{"model": "image classifier", "train_examples": 77898, "image_size": 32, "horizontal_flip": false, "targets": ["class", "order", "family", "species"], "num_classes": [15, 67, 181, 646], "arch": "pvt", "head_dim": 48, "parallel_block": false, "depths": [2, 5, 5], "init": "trunc_normal_002", "adamw_lr_other_params": 0.0029, "max_grad_norm": 1.0, "final_lr_fraction": 0.01, "weight_decay": 0.2}
Rows from block 7, named by matrix and row number. Rows with one number belong to one neuron. Each number is 128 + 32 x the weight over its row's rms, rounded and kept within 0 to 255. All counts start at 0. After the name is the row's rms in percent of the matrix's.
# fc1: MLP up (model.blocks.7.mlp.fc1.weight, 1024x256), inputs 0-255
# fc2: MLP down (model.blocks.7.mlp.fc2.weight, 256x1024, transposed), outputs 0-255
fc1.632 109 [114 122 134 171 101 141 102 143 160 181 139 176 161 136  83 177 132 182 119 122 167 148 170 119 202 164 133  63 122 167 104 154  82 193 121 147 127  95 215 156 138 150 101 105 136 126  73 117 135 193 117 139 145 128 142 111 174 110 135  94 189 140 118  79 139 158 133 135 144 134 116  95 144 121 140 125 128 146 166 174  62 164 152 181 205 131 149 124  88 131 142 108 101  84  70  98 200 181 139 152 118 118 108 154  91 106 105 107 128 109 106 126 115 154 117 129 179 122  86  97 178 115 133 175 121 124  77 132 108  95 129 103 126 159 139 138  90 102 111 116  83  87 132 112 134 115 124 157 109 164 124 159 131 175 135 111  82 181 128 108  68  98 113 167 108 104 154 177  88 132  79 160 151 158 167 115 155 143 133  86 108 116 113 124 105 174 137 120 125 112 121 173 121 146 143 110 141  93  64  72 146 168 150 117 138 139 137 158 172  64 144 181 179  67 111  99 118 158 136 140  70  71 195 137 112  54 202 122 109 117 186 156 112 138  90 136  77 146 121 129 124  67  94 136 161  78 134  75 116 113 137 111  58 150 158 134]
fc1.633 091 [115 133 129 129 158 161 118 143 135 112 103 125 110 126  72 168 113 129 144  97 212 124 157 110 165 159  85 158 147 139 139 157 149 159 163 132 152 171 155  93 110 139 124 107 105 106 135 107 149 115 123 126  93 129 138 112 105 143 139 139 158 106  73 158 165 125  95 161 125 171 141 161 129 162 201 115  90 173 121 171 133 117 171  97 113 149 144 121 226 123 122 156  88 125 111  58 159 103  90  80  85 102 150 123 191  94 125 167 136  57  58 135  93 196 113 127 163  95  82 149 186 146  96 148 141  40  42 119 109 171 142  98 177 119  88 114 126  99 143 167 131 116  63 151 121 172  88 141 147 121 107 125 152 125 141 115 160 146 144  88 100 133 139  94 161 131  95  94 142 238 175 167  87 128 131 153 179 130 140 103 108 136 156 157  92 160  66 124 155 152 113 154  58 150 111  73 109 123 106 124  50 111  99 142 114 105 114 123 146 123 122  80 189  96 161  98  89 118 156 126 164 182 150 167 134 126 131 142 164 124 199 125 166 168 143  99 176 136 126 121 114  96 115 102 113 124 122 120 128 110 101  60  92  79 124 136]
fc1.634 106 [179  94 127 194 142 102 105  57 120 135 142 117 104 150 186  41 132 139 140 162  83 111 100 212 106 106 166 146 154 108 160  53 172  71 157 135 195 147 162 103 137 133  82 127 152  90 165 137 107  88 140 138  94  86 165 121 112 214 143 142 135 120 113  69 107 152 127 107 127  95 101 130 145 128 177 130 126 134 160 113 131 202 126  54 135 153 111 136 120 163 156  85 161  83 156 210  87 138 112 135 133 122 137  94 132 124 176 127 134 165  99 158 104 165 102  94 180 153 206 128  90 176  74  97 147  96 163  95 118 161 101 140 141 128  89 132 170 123 158  76  86 165 100 121 167 143 119 163 182 153 177 144 107 104 142 110 128 146 131 108 143 133 182 143 153  95 121 120 157 132 149 186 137  95 107  74 171 144 109 163  98 121 173 103 108 150 131 179 111 141  87 103 145 165 138 142  75 147 141 175  80 120 128  97  81 118 112 144 108 125 178 143  97 109 137 115 167  96  99 126 109 125 121  89  96 178 136 105 158  58 119 152  97  97 111 169 126 152 114 100 173  89 139  69 160 144 148  99 128  55 123 142 109 163 133 128]
fc1.635 090 [ 79 130 118 117 113 111 138 126 236  53 111 186 115 101 130 153 117 129 115  67  99 148 138 129 122  93  86 131 130 126 180 125 163 127 143 123  78 131 118 128 108 171 159 141  89 145 125 121 114 113 152  79 123 104  84 155 176 178  91 113 172 125 182 135 170 158 142 165 119 111 132 165 112 144 139  85 183 124 166 118  59 137 156 125 122 115 164 114 105 196  96  93 135 135 116 157 107 154 108 145 133 144 132 106 132 152 156 117 134 160 138 134 101 143  66 115 156 143 109 138  92  70  75 120 160 145  11 137 104 148 137 121 109 128  86 111 125  85  85 102 159 108 159 112 119 119 135 142 129 134  71 148 105 100  96 155 179 137 147 109  86 161 134 103 107  85 106 134 122 126  68 120 110 113 137 111 122 103  90 199 122 122 139 173  98 149 119 173  75 102 150  75 136 121 107  99 124 192 116 134  15  67 198  93 172 139 251 175  91 114 128 156 140  54 145 162 119 157 132 151 110 124 106 120 125 115 135 115 140 125 123 128 141 125 127  46 153 118 126 121 132 127  78 126 116 125 173 128 145  60  63  96 156 142 112 142]
fc1.636 103 [ 98 114 137 101 120  97 164 158 124 162 128 114 112 117  98 139 102 106 178 160 161  94 145 116 143  85  60 131 134 177 108 110 105 123  38 171 175 112 142 110  93 157 106 107  64 168 156  83 149 128 182  90 123 172  72 110  91 107 133 105 113  64 111 157 111  68 158  80 183 106 134  89 131 124 115 106 138  98 125 175  78 108 124 139 119 170 124 188 123 110 148 186 131 146 153 155 111 101  94 154 165 154 150 187 178 113 143 130 128 156 105 128 149 130 125 106 168 128 114 162 116 149 147 139 175 130 143 166 141 124 107 115  97 186 144 175 200 107 174 137 129 117 165  89  96 131 161 106 102 109 127 127  70  91 140 163  95 150 128 117 161  64 133  83 111 110 192 158 130 112  89 129  92 141 122 189 110 157 122 183 123 125 125 107 168 128 176 134 126 134 161 165 107  96 128 110 108 146 113 145 116 161  48 109 153 118 109  80 114  91 133 137 113  83 132 133 205 174  76  80 138 106 125  95 171  99 120 185 107  87 138 100 123  90  64  38  83 149 146 166 175 109 135  95 151 111  84  67 185 127  83  97 175  89 108 135]
fc1.637 102 [100 167 129  90 102 105 145 101 103  76 130 151  59 158 190  80 153  88 139 193  76 152 158 172  80 123 151 134 153  72 158  75 198 137 121 129 100 158 163  98 102 135 118 133 150 190 129 166 162 166 140 153  84  75 166  95 157 140 105 137  97 148 132  77 129 192 140 156 116 164  57 113 113 141 179 138 132 147 125 135 146 145 101 140 115 175 143 143 164 174  58  88 106 166 111 127  96 102 141 136  70 108 119  98  76 139 138 131 131 105 109  87 171  92 141 118 127 141  96 142 153  96 128 148 153 101  81 130 100  85 145 111 108  93 153 138  90 125 116 149 115 166  91  93 128 170 161 112  90 100 156 126 150 102  76 126 184 135 107 100 108 131 134 216 152 125 172 144 139 117 106 137 154 151 146  92 136 113  73 144 190 114  89 122 145  35 144 121  94 145 100  92 151 117  99  93 133 167 185 187 118 103 173  84  80  92  75 108 172 133 179 126 147 104 150  83  97 124 114 101 144 121 178 108  84 175 126  96 140 151 173  63 195 118  82 125  94 120 136 118 113 103  97 159 108 125  96 149 110  78 167 176 101 141 128 124]
fc1.638 102 [129 143 134 119 111 158 106 122 207  93  75  88  68  95 109 114 147 134  41 132 145 138  76 119 127 132 129 141 103  91 103  77 117 130 147 104  73 133 141 154 103 118 149 141 110 126 146 146 115 133 166 106 139 118 159 137  97 163 116 114 157 142 148 105 135 152 105  38 162 138 201 203 126 119 131 138 114 150 143  77 134  73 122 100 126  58 175 135 135 185 170 155 130  84 164  98  95  75  83 125  58 100 120 129 169  91 104 165 149  91 114 142 104 185 195  97 110  94  89 192 111 152 103 108 111 131 104 112 173 144 157 209 134 153 146 187 107  86 160 144 126 103  78  79 165 130 136 104  45 131 118 106 118 140 141 100 142 132  96 147 157 155  94 163  99 146 109 143 153 109 126  95 185 130 148 123  79 107 123 129 140 105  95 115  83 139 155 135 154 178  95  90  81 202 145 116 103 153  80 113 137 152 143 109 136 134 136 109 136 141 120 183 134  78  95 202 148 165 126 177 125  79  70 156 149 146  89 114 139 128 215 119 120 161  89 107 160 138 134 140 110  91 157 168 130  97 141  81 161 124 106 123 134 122  86 190]
fc1.639 095 [137 148 152 158 160 180 158 171 136 167 116 137 190 160 155 162  96 100 155 137 151 157 151  77 142  94  92 148 157 152 130 127 140 112  52 126 149  62 112  86 197 135 156 114 118  82  93 125 152 141 154  71 185 182 107 194 162 140 138 147  78 128  86 174 154 124 167 168  78 112 125 155 131 130 154 140 137 124 194 110 116 106 143  89 107 171 131  92  78 202 122  89 146  94 100 160 132 131  99 116 100 203 138 170 129 154 151  79  80 164 177 186 112 125 184 112 117 154 117 140 115  72 145 148 101 109 135 157 117 162 132 109 146  97 105 149 144 182 107 153 114 112 159  94  99 106 131 144  96 103 125  94 165  77 170 193 174 123 158 169 122 132 135 194  83 163 107 115 162  72 100  96 151 122 146 146  90 114 146  76 137  89 160 115 140 113 167 137 132 142 176 180 165 172 124 125  79  92 164  83 110 143 163 174 134 103  98 133 136 125  91 174 112 113  87 110 164 134  97 136  93 182 136  98 122 111 151 150 128 150 110 133 125 176  70 175  87 109 136 168 129  63 125 112 212 115 163 174 118 134 151 128 114 181 110 108]
fc1.640 107 [109 123 161 175 158 180 157  61 108  84  70 164 137 118 106  78 173  96  94 104  62 126 107 131 128 137 151 105 231 140 155 117 154 141 119 140  96 144 163 106 119 154 101 164 151 174 117  79 120 141 113 152 127 176 148  41 108  35  83  55 161 158 132 116 140 114 156 103 172  84 147 105 152 160 136 123 143 147 141 161 111 164 100 126 191 163 170 105 111 122 107 108 124  86 150 145  70  94 159 153 137 158 103  96 104 123 131 104 111  88 103 132  99 131 145 113 131 146  97 112 123 120 133 136 142 171 131  72 121 142 114 141  95 141  95 132  81  96 161 117 174  76 115 133 149  92 149 125 135 115  99  99 158 122 104 164 130 105 104  90 143 114  68 171 160 135 153 117 121 106  82 183 169 124 144  69 137  75  51 152  89 156 153  89 168 126 211  90  75  98 136 154 137 155 104 128 107 150  86 112 147  80 123 115 152 192 184 184  93  88 105  92 138 116 125 136 128 107 135 123 136 228 157 123  78 152 122  85 125  75 126  85 135  54 113  98 167 119 118 137  91 148 154 144 138 100 129 149 165 128  86 150 161 127 119 113]
fc1.641 105 [123  93 114 102 129 128 152 155 138 138 110 186 106 132 188 136 170 140 174 179  85 120  74  95 139  94  85 164 145 118 105 110  99 112  79 125 151  91 139 140 108 214 117 143  62 125  87 129 101 127 106 167 137 186 127 131 142 179  88 137 126 142  83  88 125 115 189  89 121 140 123 134 159  94 135 134  88 126  75  87 149 109 169  49 140 160 119 189  87 113 162 147 141 160 135  93 122 160 127  56 148 172 210 144 132 138 127 191 162  68  42 133 182 111 104 108 156 126 165 128 166 139 143 177 101 158 181  59 126 139 160 139 122 137 167 126 120 135 151 139 155 147 143 112  87 103 134 138 139 149 163 157 133 123  81 184 214 154  99 146 111 131 143 125 124 138  47 133  99 153 145 127 129 127 135 187 136 142 113 125 208 172 143 130 134 113 150 162 109 136 118 135 112  99  35  88 137 117 103 118 104 108 126 182 111 152 112 107 118 149 101 160 127 120 131 134 154 115 104 150 153 166 138  98 148 106 204 146 118 128 140 132 127 120  96 145 124  89 153 170 158 101 145 128 126  42 181 105 144 173  90  65 110  60 125  94]
fc1.642 109 [109 141  92 150 116 177 119 206 128 117 151 169 168 102 141 101 117 140 176 173 113 188 122 118  82  87 164  91 127  83 156 123 145 120 128  88 174 135 116 111 132 127 150 144 155 137  76 108  61 113 176 113 134 113 163 140 176  85 131  87 147  71  96 170 164 132  92 105 137 101 103 114 102 152 150  90 160  58 129  99 161 129 166 185 152  82  95 176 127 190 139  78 143 154 155 113 146 169 149  75 178 112 134 113  95 178 136 100 172  92 109  72 114 130 151 126 110 105 102 182 148 105 167 128 157 137 186 147 142 144 133 156 121 118 142 155  98 119 137 109 163 146  94  73 136 140 197 146 114 123 159 103 129 173 117 157 118 163 172 120 150 191 129 159 161 169 105 120  65 137  82 141 103 132  63 129 153 121  85 125 172  98  74 115 176 169 137  92 151  65 142 154 118 126  93  76 145 166 110 180  89 133 122 112 124 104 106 103 112 172 107  92 221 110 117 142 171 177 135 115 166 214 187 147 174  99 172 177 136 122 109  89 108 146 124 167 181 130 159 109 113 118 120 135 139 135 114  78 131 134 197 116 100 153  98 134]
fc1.643 107 [128 127 149 115 125 129 163 135 154 106 158 148 183 176 165 109 107 172 125 165 122  81 121 140 122 165 125 103  99 134 112 149 131 134 149 126 116 138 137 107  90 127 122 130 162 124  89 133 177 115  95 114 133 154 106  96 129  92 105 143 114 143 178 127 140  97 123 134  90 108 106 108 111  85 100 173 163 148 146  79  92 139  89 153 151 143 170 137 146 132  74 146 153 147 131 137 137 142 174 169 192 161 118  67  58 141 155 151 144 141 122 158 133 115 152 232 159 137 118 185 132 162 129 138 183 119 169 171 124 163 108  90 201  69 126 145 113 146  66  94  55 163 161 124 122  96 100 139 111 132 121 122 100 101 153  76 122 126 107 159  84 144 111 154 130  71 105 118 166  74  88 133 120 157 147  78  81 142 101 129  98 151 114  77 134 168  92 163 121 133 130 214 130 102 161  79 223 126 104  98 150 161 132 141 100  97 126 189 108 145 177 156 118 173  89  21 139 144 193 125 120  80 146 129  96  70 172 159 139 133 141 212 110 140 101 114 115 204 118 148  72  99 136 147 156  95 151 108  51 110 102 148 148 124 112 109]
fc1.644 098 [132 123 131 139  55 131 101 146 106  86 103  85 120 137 174 113 139 129 157 143  95 140 100 130  69 108 150 215 143 174 143 147 153 174 184 106  92 104 147 143  54 189 126  48  69 105 144 114 127  79 167 134 180 107 157 120 119  84 143 137  89 136 127 102  81 116  68 189 181 141 175 142 134 123 172 122  69 130 135 110 118  72 141 101 147 130 111 155 113 154 158 112  76 122 121 128 133 178 142 128 180 122 173 143 135  97  67  97 136 153 116  96 108 132  85 144 184  97  82 112 115 109 108 190 155 114 125 162 178 113  55 143 137 191 153 132 121 165 144 157 121 161 175 196 110 154 126 106 126 102 145 124 156 129 163 109 170 186 134 153 141 104 140 115 123 168 134 108 144 129 134  92 140  88 108  89 154 150 118 236 113 107 108 122 102 148 143 167 166 146  71 101 103 115  95 109 134 161  89 147 151 150 130  78  96 164 142 164 186 173 131 109 113  76 142 170 160  80  86  96 126  87 151  79 103 109 178 138 106 129 113 165 128  66 105 138 101 150  83  98 132 128 142 123 113  96 146 119 137 185 143  74 104 182  99 141]
fc2.632 099 [ 81 142 143 165  85 170 122 156 155 140 127 107 113 174 117 130 103 167 135 135  84  83 127 122 140 163 206 193 150 174 118 110 108  76 139 112 127  86 169 154 167 138 111 151 149 103 107 103 123 112 108 145 161 151 101 179 123 164 182 125 141 181 122 106 152 127 199 149  93 130 119 155 204 153 130 148 155 154  93 131 137 167 104 126  72 159  78 147 121 153  89 117 126 156  51 113 185 172 161 188 131 145 112 153 139  93 127 151 165 123 135 156 107 191 128 128 151  89 162 110 162  88 101 136  69  92  97 171  64 173 151 106 109 122 157 105 122  65 124  58  68 149 135 124 128 154 146 193 150 133 170 159 115  95 128 111 143 124 124 121  89 149 129 200  87 140 160 110 132 210 165 148 167 160 115 136 145  87 137 151 138 145 131 131 153 123  74 114 119 137 178 126 127 131  85  73 110  98 152  69 163 199 169 146 124 131 137 195 149 188  89 110 141  99 142 122 163 110 116  99 139 108 184 114 105 113 154 158 122 137 189 189  97 108 137 161  99 134 162  58 159 119 123 136  96 153 194  95 118 143  90 103  88 125  88 137]
fc2.633 105 [146  86 136 152 123 168  96 197 143 142 136 163 105 183 136 102 150 145 144  87 201 159 115 173  85 149 107 167 117  87 127 121 205 125 133 114 151 133 127  58 136 103 171  62 173 182 130 145 165 132 122 174 106 126 158 160 162 133 122 124 198 112  63  95 142 162 108 160  96  82 111 123 159 126 133 105 132 126  86 142 100 139 101 121 140 107 121 145 170 128  75 116 128 124 124  21 144 183 160 117 141 170  77  90 150  84 119 156 141 130 163 150  93 199 148 131  93 198 123  97  97 133 173 116 127 148  77 100 128 157 104 163 133 153 101 124 149 182 139  78 175  94  58 142 180 147 138 124  98  99 165 119 144 151 131 123  81 120 146 128  48 123 151 105 134 149  91 101 236 102 170 151 101 146  90 185 209  99 160 147 150  94 141  82 147 162  72  97 164  98 147 124  99 144 134 111 105 119 102 138 102 115 169  97 125 121 115  71 138 119 126 154  87 103 110 145 100  94 111 185 126 177  93 186 135  87 140 104 139 104 160 165 100 112 119  82 138 155 115 116 113  80 141 132 133 124 111 124 135 123 142 117 110 113  78 142]
fc2.634 104 [125 170 164 154 121 124 142  74 200 138 129 151 153 144 184  52 148 126 120 116 123 131 128 155 115 124 108 110  89 112 187 121 132 135 110  77  57 136 144 117 106 196 104 193 122 142 159 140 154 106 115 130 142 134 104 140 185 178 142 118  98 132 151 173  88 123 177 187 134 178 117 112 173 118 101 150 144 110 133 116 148 106 171 104 163 123 128 150 122 131 117  97 203 112 149 179  94 100 108  97  81 132 130 129 107 165 127 170 145  95 134 152 150  92 156 173 128 157 161 112 192 122 108 130 158 174 135 127 109 115  66 132 132 209 177 127 112  68 127  56  99 112 108 154 164 115  80 105 112 131 161 102  85 164 103 148 145 141 170 112  81  84 104 115 127 164 132  67  92  98 101 165 177 153 109  95 139 126 198 142 155 155 103 133  61  99 161 105 157 108 137 106  94 112  96 157 134 168 172 155 110 104 126 116 120 141 150 185  60 135  67 154  88 146 120 161 110 102 135 190 102  93 117 134 177 166 123 111 146  81 156 147  95 119  86 107 188 163 120 165 117 139 218 139 140 184 111 153  98 111 121 166 138  46 172 128]
fc2.635 080 [123  83 129  60 141 103 123 135 132  68  75 105 185  96 160  81 127  59 123 135 168 137 112 188  92 110 108 168 101 146 151  85 149 107 141  69 158  86 141 134 103  78  92 114 137 142 144  91 158 132 116 129 170 125 116  95 140 158 117  84 115 123 109 156 119 100 147 172 109 112 165  98 129 119 139 136  92 139  71 132 108 136 175 134 117 134 148 137 177 127 128 117 170 128 185  76 157  84  94 105 108 129 131 108 117  30 219 110 114 102 147 194 115 118 133  88 162 121 127  68 161 100  89  94 103 168 145 164 133 117 168 170  79 115 189 135 124 128 180  91 141 134 154  91 146  35 141 117 153 113 102 132 126 110 156 108 129 111 119 173 199 112 159 118  99 166  95 123 141 121 132  97 132  87 135 123 151 116 109  69 228  99 143 147 182 161 131 100 126 108 136 155 153 106 173 166  93 170 112 130 131 107 105 134 158 130  98  93  93 159 162 100 125  89 158 128 167 155 169 110  96 108  94 173 164 186 121 103  99  84 157 132 124 123  40 132 141 153 168 118 122 145 164  65  71 145 137 163 178  76 161 105 119  86 125 124]
fc2.636 099 [111 193 143 157 152 128  97  87 140  99 123 113 155 139  88 109 161 116 102 149 111 143 121 133 124 104  98 127 101  83 167 126 158 142  61  60  98  88 109 150 146  94 139 108 147 150  87  47  92  58 134  93 146 155  93 153 153 147 177 171 135  75 151 161 157 151 150 105 156 148 128 138 110  99 163 113 141 108  90 106 137 130 141  93 137 109  80 179  61 167 167 146 177 106 147  77 154  99 104  40  58 161 148  52 161 140 138 138  88 116 138 106 140 168 114  55 133 104 171 138 169 186 106 112 137 109 124 131 112  94  72 153  65 180 125  89 125 141 168 136  78 131  70 159 151 110 111 185  87 159 154 129 120 137 126 101 118 138 150  98 104 130  87 161 170 107 130 123 100  88 108 140 117 107 139 160 137  94 146 156 176 180  90 108 142  69 141  68  99 152 173  97  74 117 160 158  92 140 115 126 153 129 104 152 115 132 149 136  97 120 112  89 110 207 160 150 170  91 133 119 113 142 148 147  98 129  97 117 166 126 136  98 142 177 185  79 120 131 136 215 134 164 176 157 110  78 138 142 156 101 178  66 108 145 129 101]
fc2.637 094 [ 96  76 139 181 121 114  89 126  70 155  82  84 126 108 117 132 165 192 158 118 182  99 120 116 103 118 114 132  58 107 157 140 123  62 105 104 131 136 121 122 131 168 149  95 128 144 117 109 112 212 129 158 130 190 129 125  68 113 128 100 148 100 152 120 151 126 113 169 136  69 102 147 126 160 146 100  82 126 151 124 103 128 137 140 140 139 142 125 139 108 109 125 184 110 153 168  77  74 105 158 131 143 110 130 148 184 174 114 150 181 143 126 107 174 158 140 116  88 149 168 108 187 108 197 118 157  74 121 136 121 152  74 169 120 119 205 105 188 184  41  71 136 135 138 165 142 141 171 114  91 145 106 123 182 123 165  93 126 151 168 115 104 156 126 134 103 119 173 116 127 147 140 105 142 141 141 163 126 116 132 159 133 147 161 142 168 135 126 145 124 146 116 111 162 102 120 145 178  94 115 119 148 118 132  99 122 170 173 118 136 201  65 139 179  91 151  83 158  76 110 135 147 113 134 164 115 183 117 148  92 163  97  87  90 145 159 135 183 129 114  80 106 161  16 146 164  90  90 106  56 110  91  73 113  53  98]
fc2.638 098 [114 147  71 119 120 187 126 109 149  86 161 147 139 117 158 117  90  89  82 126 142 110 129 118  74 125  97 164 123 163 159 140 123 116 184 115 108  92 208 101 112 114 118 150 163 139 131 160 103 144 169  72 193 133 158 114 146  79 119 164  88  89 120 171 170 157 116 119  93 131  88 168 108 124 162  85 179 139 120 117 122 166 135 120 109 107  98  47 121 119 106 185  98  95  84 159 103 121 119 204 130 175 145  62 167 142 140 119 134  88  82 164 132 166  98 101 132  43 132  79  82 137 106 101 146 173 164 120 147 133 162 104 150 132 136 203 158 173 139 151 131  99 108 132 134 111 145 140 139 101 149 133 107 116 157 100 152 142 125 175 122  99 214 122 102 134 103 140  99 205 156 124  67 147 147  81  62 137 190 130 127  85 165 142  92 101 137 121 102 204 133  72 149  64 133 149 148  83 112  66 178 209 140 126 126 117 164 136 177 108 125 111 152 126 101 111 125 121  96 121  90 103 143 140 148 116 164 159 113 103 186 155 143  82 127 153 140 151 100 135 130 123  74 141 156 122 129  77 184 109 107 115 139 175 116  64]
fc2.639 090 [ 93 148 132 156 144  93  91 135  94 141  86  89 127 163 190 117 113 136  66 154 112 125 173 132 127 183 113 131 128  98 186 117  99 139 111  77 143  82 120 113 158 125 109 136 140 132 145 100 146 152  93 102 100 153 129 136 140 217 127  65 152 127 110 123 178 130 140 128 134 132 145 189 198 135  91 148 152 177 143 140 137 122 133 126 121 149 139 173 108  89 151 192 160  80 100 153  97 173 129 119 151 186 141 125 157 116 103 154 158 106 188 172 117  82 141 170 101 119 147 105 101 156 121 116 110 133 110 101 120  69  85 169 127 122 136 184 145 141 149  87 152  88 135 110 114 137  99 132  94 143  90 113 121  92 144  99 110 146 206  43 127  90 112 141 122 114 112 191 134 183 147 149 197 112 157 178 134 138  93  98 134 134 147 145 124 127 136  91 145 141 117  77  98  73 172  74 131 120  60 146 149  72 145 150 189 160 100  90 132 121 154  92 156 119  83 142 116  66 123  94 116 137 117 162  48 194  69 153 112 108 136 200 152 143 160 119 134 170  84  73 166 154 179 135  88  88 119 118  67 170 153 110 138 117  47 123]
fc2.640 100 [162 155 131 102 111 132  87  96 146 109 157 193 153 147 164 177 139 107 103 134 100 129 120  97 127  99 120 159 193  96 146 158 137 206 104 145  94 103 147 110 140 105 113 106 123 156 109 122 109 140  92 170  95 160  98 131  67 119 118 105 153 186 123 165 118 138 116 167  73 115 140 160 114 114 146 174 110 130 143 125 132 159 131 137 145 173  66 134 114 137 136 164  94 141 124 107 126 117 154 127  75 102 137 196 192 131 124 124  95 187 103  99 174  87 148 144 122 180  85 137 140  86 101 171  80 134 117 112 111 146 103 170  98 127 132 161 152  85 169 172 100 124 161 115 113 143 174 141 162 171 124 155  95  97 119 116  99  85  45 144  80  79 113 114 119 107 186 141 163 128  52 130 142 161 155 133 148 198 105  63  91 162 156  80 131 173  56 108 169 136 124 141 162 167 157 201 147 149 127 126 113 136 167 117 110 159  97 144  94 181 106 139 130 146 101 154 128 157  87 159 132 152 158 111 167  90  96  97 128 119 121 129  99 175 175 148  91 136 104  84 180 162 177 130 143 103 163 221 137 188 106  99 112 109 165 233]
fc2.641 100 [177 191 147 144 154  88  89 153 152 108 151 150 137 104 104 146 112 122 105 133 172 125 181  69  94 163 173 114  81 116 101 138 125  54 135 163 217 117 160 142 169 156 135 139 136 115 127  59  36  93  90 182 130 123 144 126  97 117  89 126 154  93 124 116  75 152 117 150 188 127 158 148 121 122  78 154 108  85 121 177 132 126 168 152 121  69 110 141  93 149 126 172 142 129  96 117  88  89 111 144  86 161 103 120 130 168 153  82 134 126 130  90 136 179 160 126 170 119 175 170 111 148 170 137 160 119 143 141  91 119 120 125 129 157 125 119  72 138 126 133 165  61 158 114 109 112  98 116 107  85  90  96  98  60  85 178 121 137 143  84  48 138 150 165 107 172  98 170 127  85 117 123 146 190 115  86 144 147 171 155 117 158  88 142 111 129 118 179  94 139 123 115 157 148 102 138 132 137 149  72 121 188 124 129 131 160 169 164  85 170 150 138  87 172 127 174 148  99 152 109 137 126  78 126 148 178  81  83 142 137 165  80 142 185 120  91 150 193  33 115 122 131  76 140 132 157  87 119 113 144  76 145 138  83 152 149]
fc2.642 108 [111 111 116 133 130 165 118 118 114 166 106 162 137 187 132 158 181 157  98 179 128 127  73 125 184 112 201 141  79 126 134  91 154 142 142 162 119 141 113 109 101 106 106 125  97 125 158  97 178 166 144 101 117 145 140 163 138 140 157 138  88 125 119 133 155 101 164 168 118  90 126 131 137 166 105 183 111 103 167 106 152 128 197 177 147 141 123 126 123  89 128  94 137 102 122 124 140 152 177 129 100 146 128  83 123 146  96  96 119  93 135 114 152 167 111 169 121 132 165 129 169 125 187  74 173 140 149 123 188 138 133 125 127 164 126 130  58 191 163 131 111 146 156 189  70 141 144 118  80  58 109 165 123  99  99  90 110 107 114 102  98 217 137 130  90  83 120 114 158 183 129 126  92 108 136 151  90 146 100  65 133 192 100 136 105 194 101 152  91 177 106 120 162  94 156 112 122  79 156 125  86 143 115 207 129  65 121 122 125 200 151 140 127 206 130  66 176 129 126  94 152 134 160  87 114  63  82  68 155 138  99 168 129  56 129 176 203 139 103 107  93 100 156 103 144  94 120 172 135 100 146  82 129 125 159 101]
fc2.643 109 [137 127 133  79 139 119 119 115 116 132 133 132  52  79 121 206 169 124 136 116  50 114 109 100  68 183 137 140 115 154 117  95 125 202 107  93  89 158 129 169 121 156 120  68 163 112 167  69  96 129 125 113  87 145 212 150 117  93 129 104 154 117  98 143 105 116  94 156 103 172 167  88 154 136 141 161 138  90 159 185 145 115 140 197 155 148  94 148 127 132  42 128 169 146 150  94 158 174 125 112  93 126 144 174 117 134 105 133  81 144  98  90 122 138 119 177 170  93 143 156 133 139 116 124 118 158 130 132  99 125 105 161  62 201  71  98 166 141 103 137 137 119 140 175 155  99  99 120 188 139 180 201 133 123 109  86 163 138  75 173  91 102 156 110 129 113 110 120 105 117 122 146 164 121 176 109 131 107 157 121 109 131 113  88 102 145 124 153 120 118 156  87 119  91 133 133 130  88  73 105  75 129 139 134 123 198 166 172  62 135 101 146  72 136 141  71 103 144 115 135 116 147 142  62 201 125 158  74 116 124 123 144 178 195 143 112 115 137 135  60 104 138 164  82 160 148 110  85 163 155  59 109 117 147 108 133]
fc2.644 110 [122 131 177  84 169  60 152 114  91  97  84 173  86 186 127 116 126 177 129 103 150 121 129 132 127  76 123 163 105 122 159 158  95 157 116 114 165 117 153 118 101 140 106 100 161 140 207 175 139  91  95 155 128 152 125 178 132 142 144 183 102  70 134 129  75 112  90 111 200 147 115 185 127 103 150 153 127  73 139 152 119 114 102 109 207 171 165 174 121 100 137 105 152  90 127 134  54 148 171 167 185 112 167  99 109 132 128  67  71 154  63 123  83 115 164 150 143 154 156 108  93 161  96 142  90  94  89 184 118 210 151  52 124 173 110 166 138 135 199 144 128 105 131 152  81 125 121 168 170 136 109 157 153 108 124 125 166  73 148 159 178 182  95 114 154 101 129 152 115 123 132 108 143 106 128 111 138 178 145 177 118 167 141 142 133 126 125 148  74  96 145  94 145 130 106 104 172 126  88 185 130 137 203 150 109 138 114 136 172 139 115 133 181 114  63 138 130 126 142 102 204  99  97 131 113 138 103 116 111  67  58 117 103 130 103 147  93 140 117 137 149 156 114 118 188 157  99  72 137 158 153 139 124 128 108 137]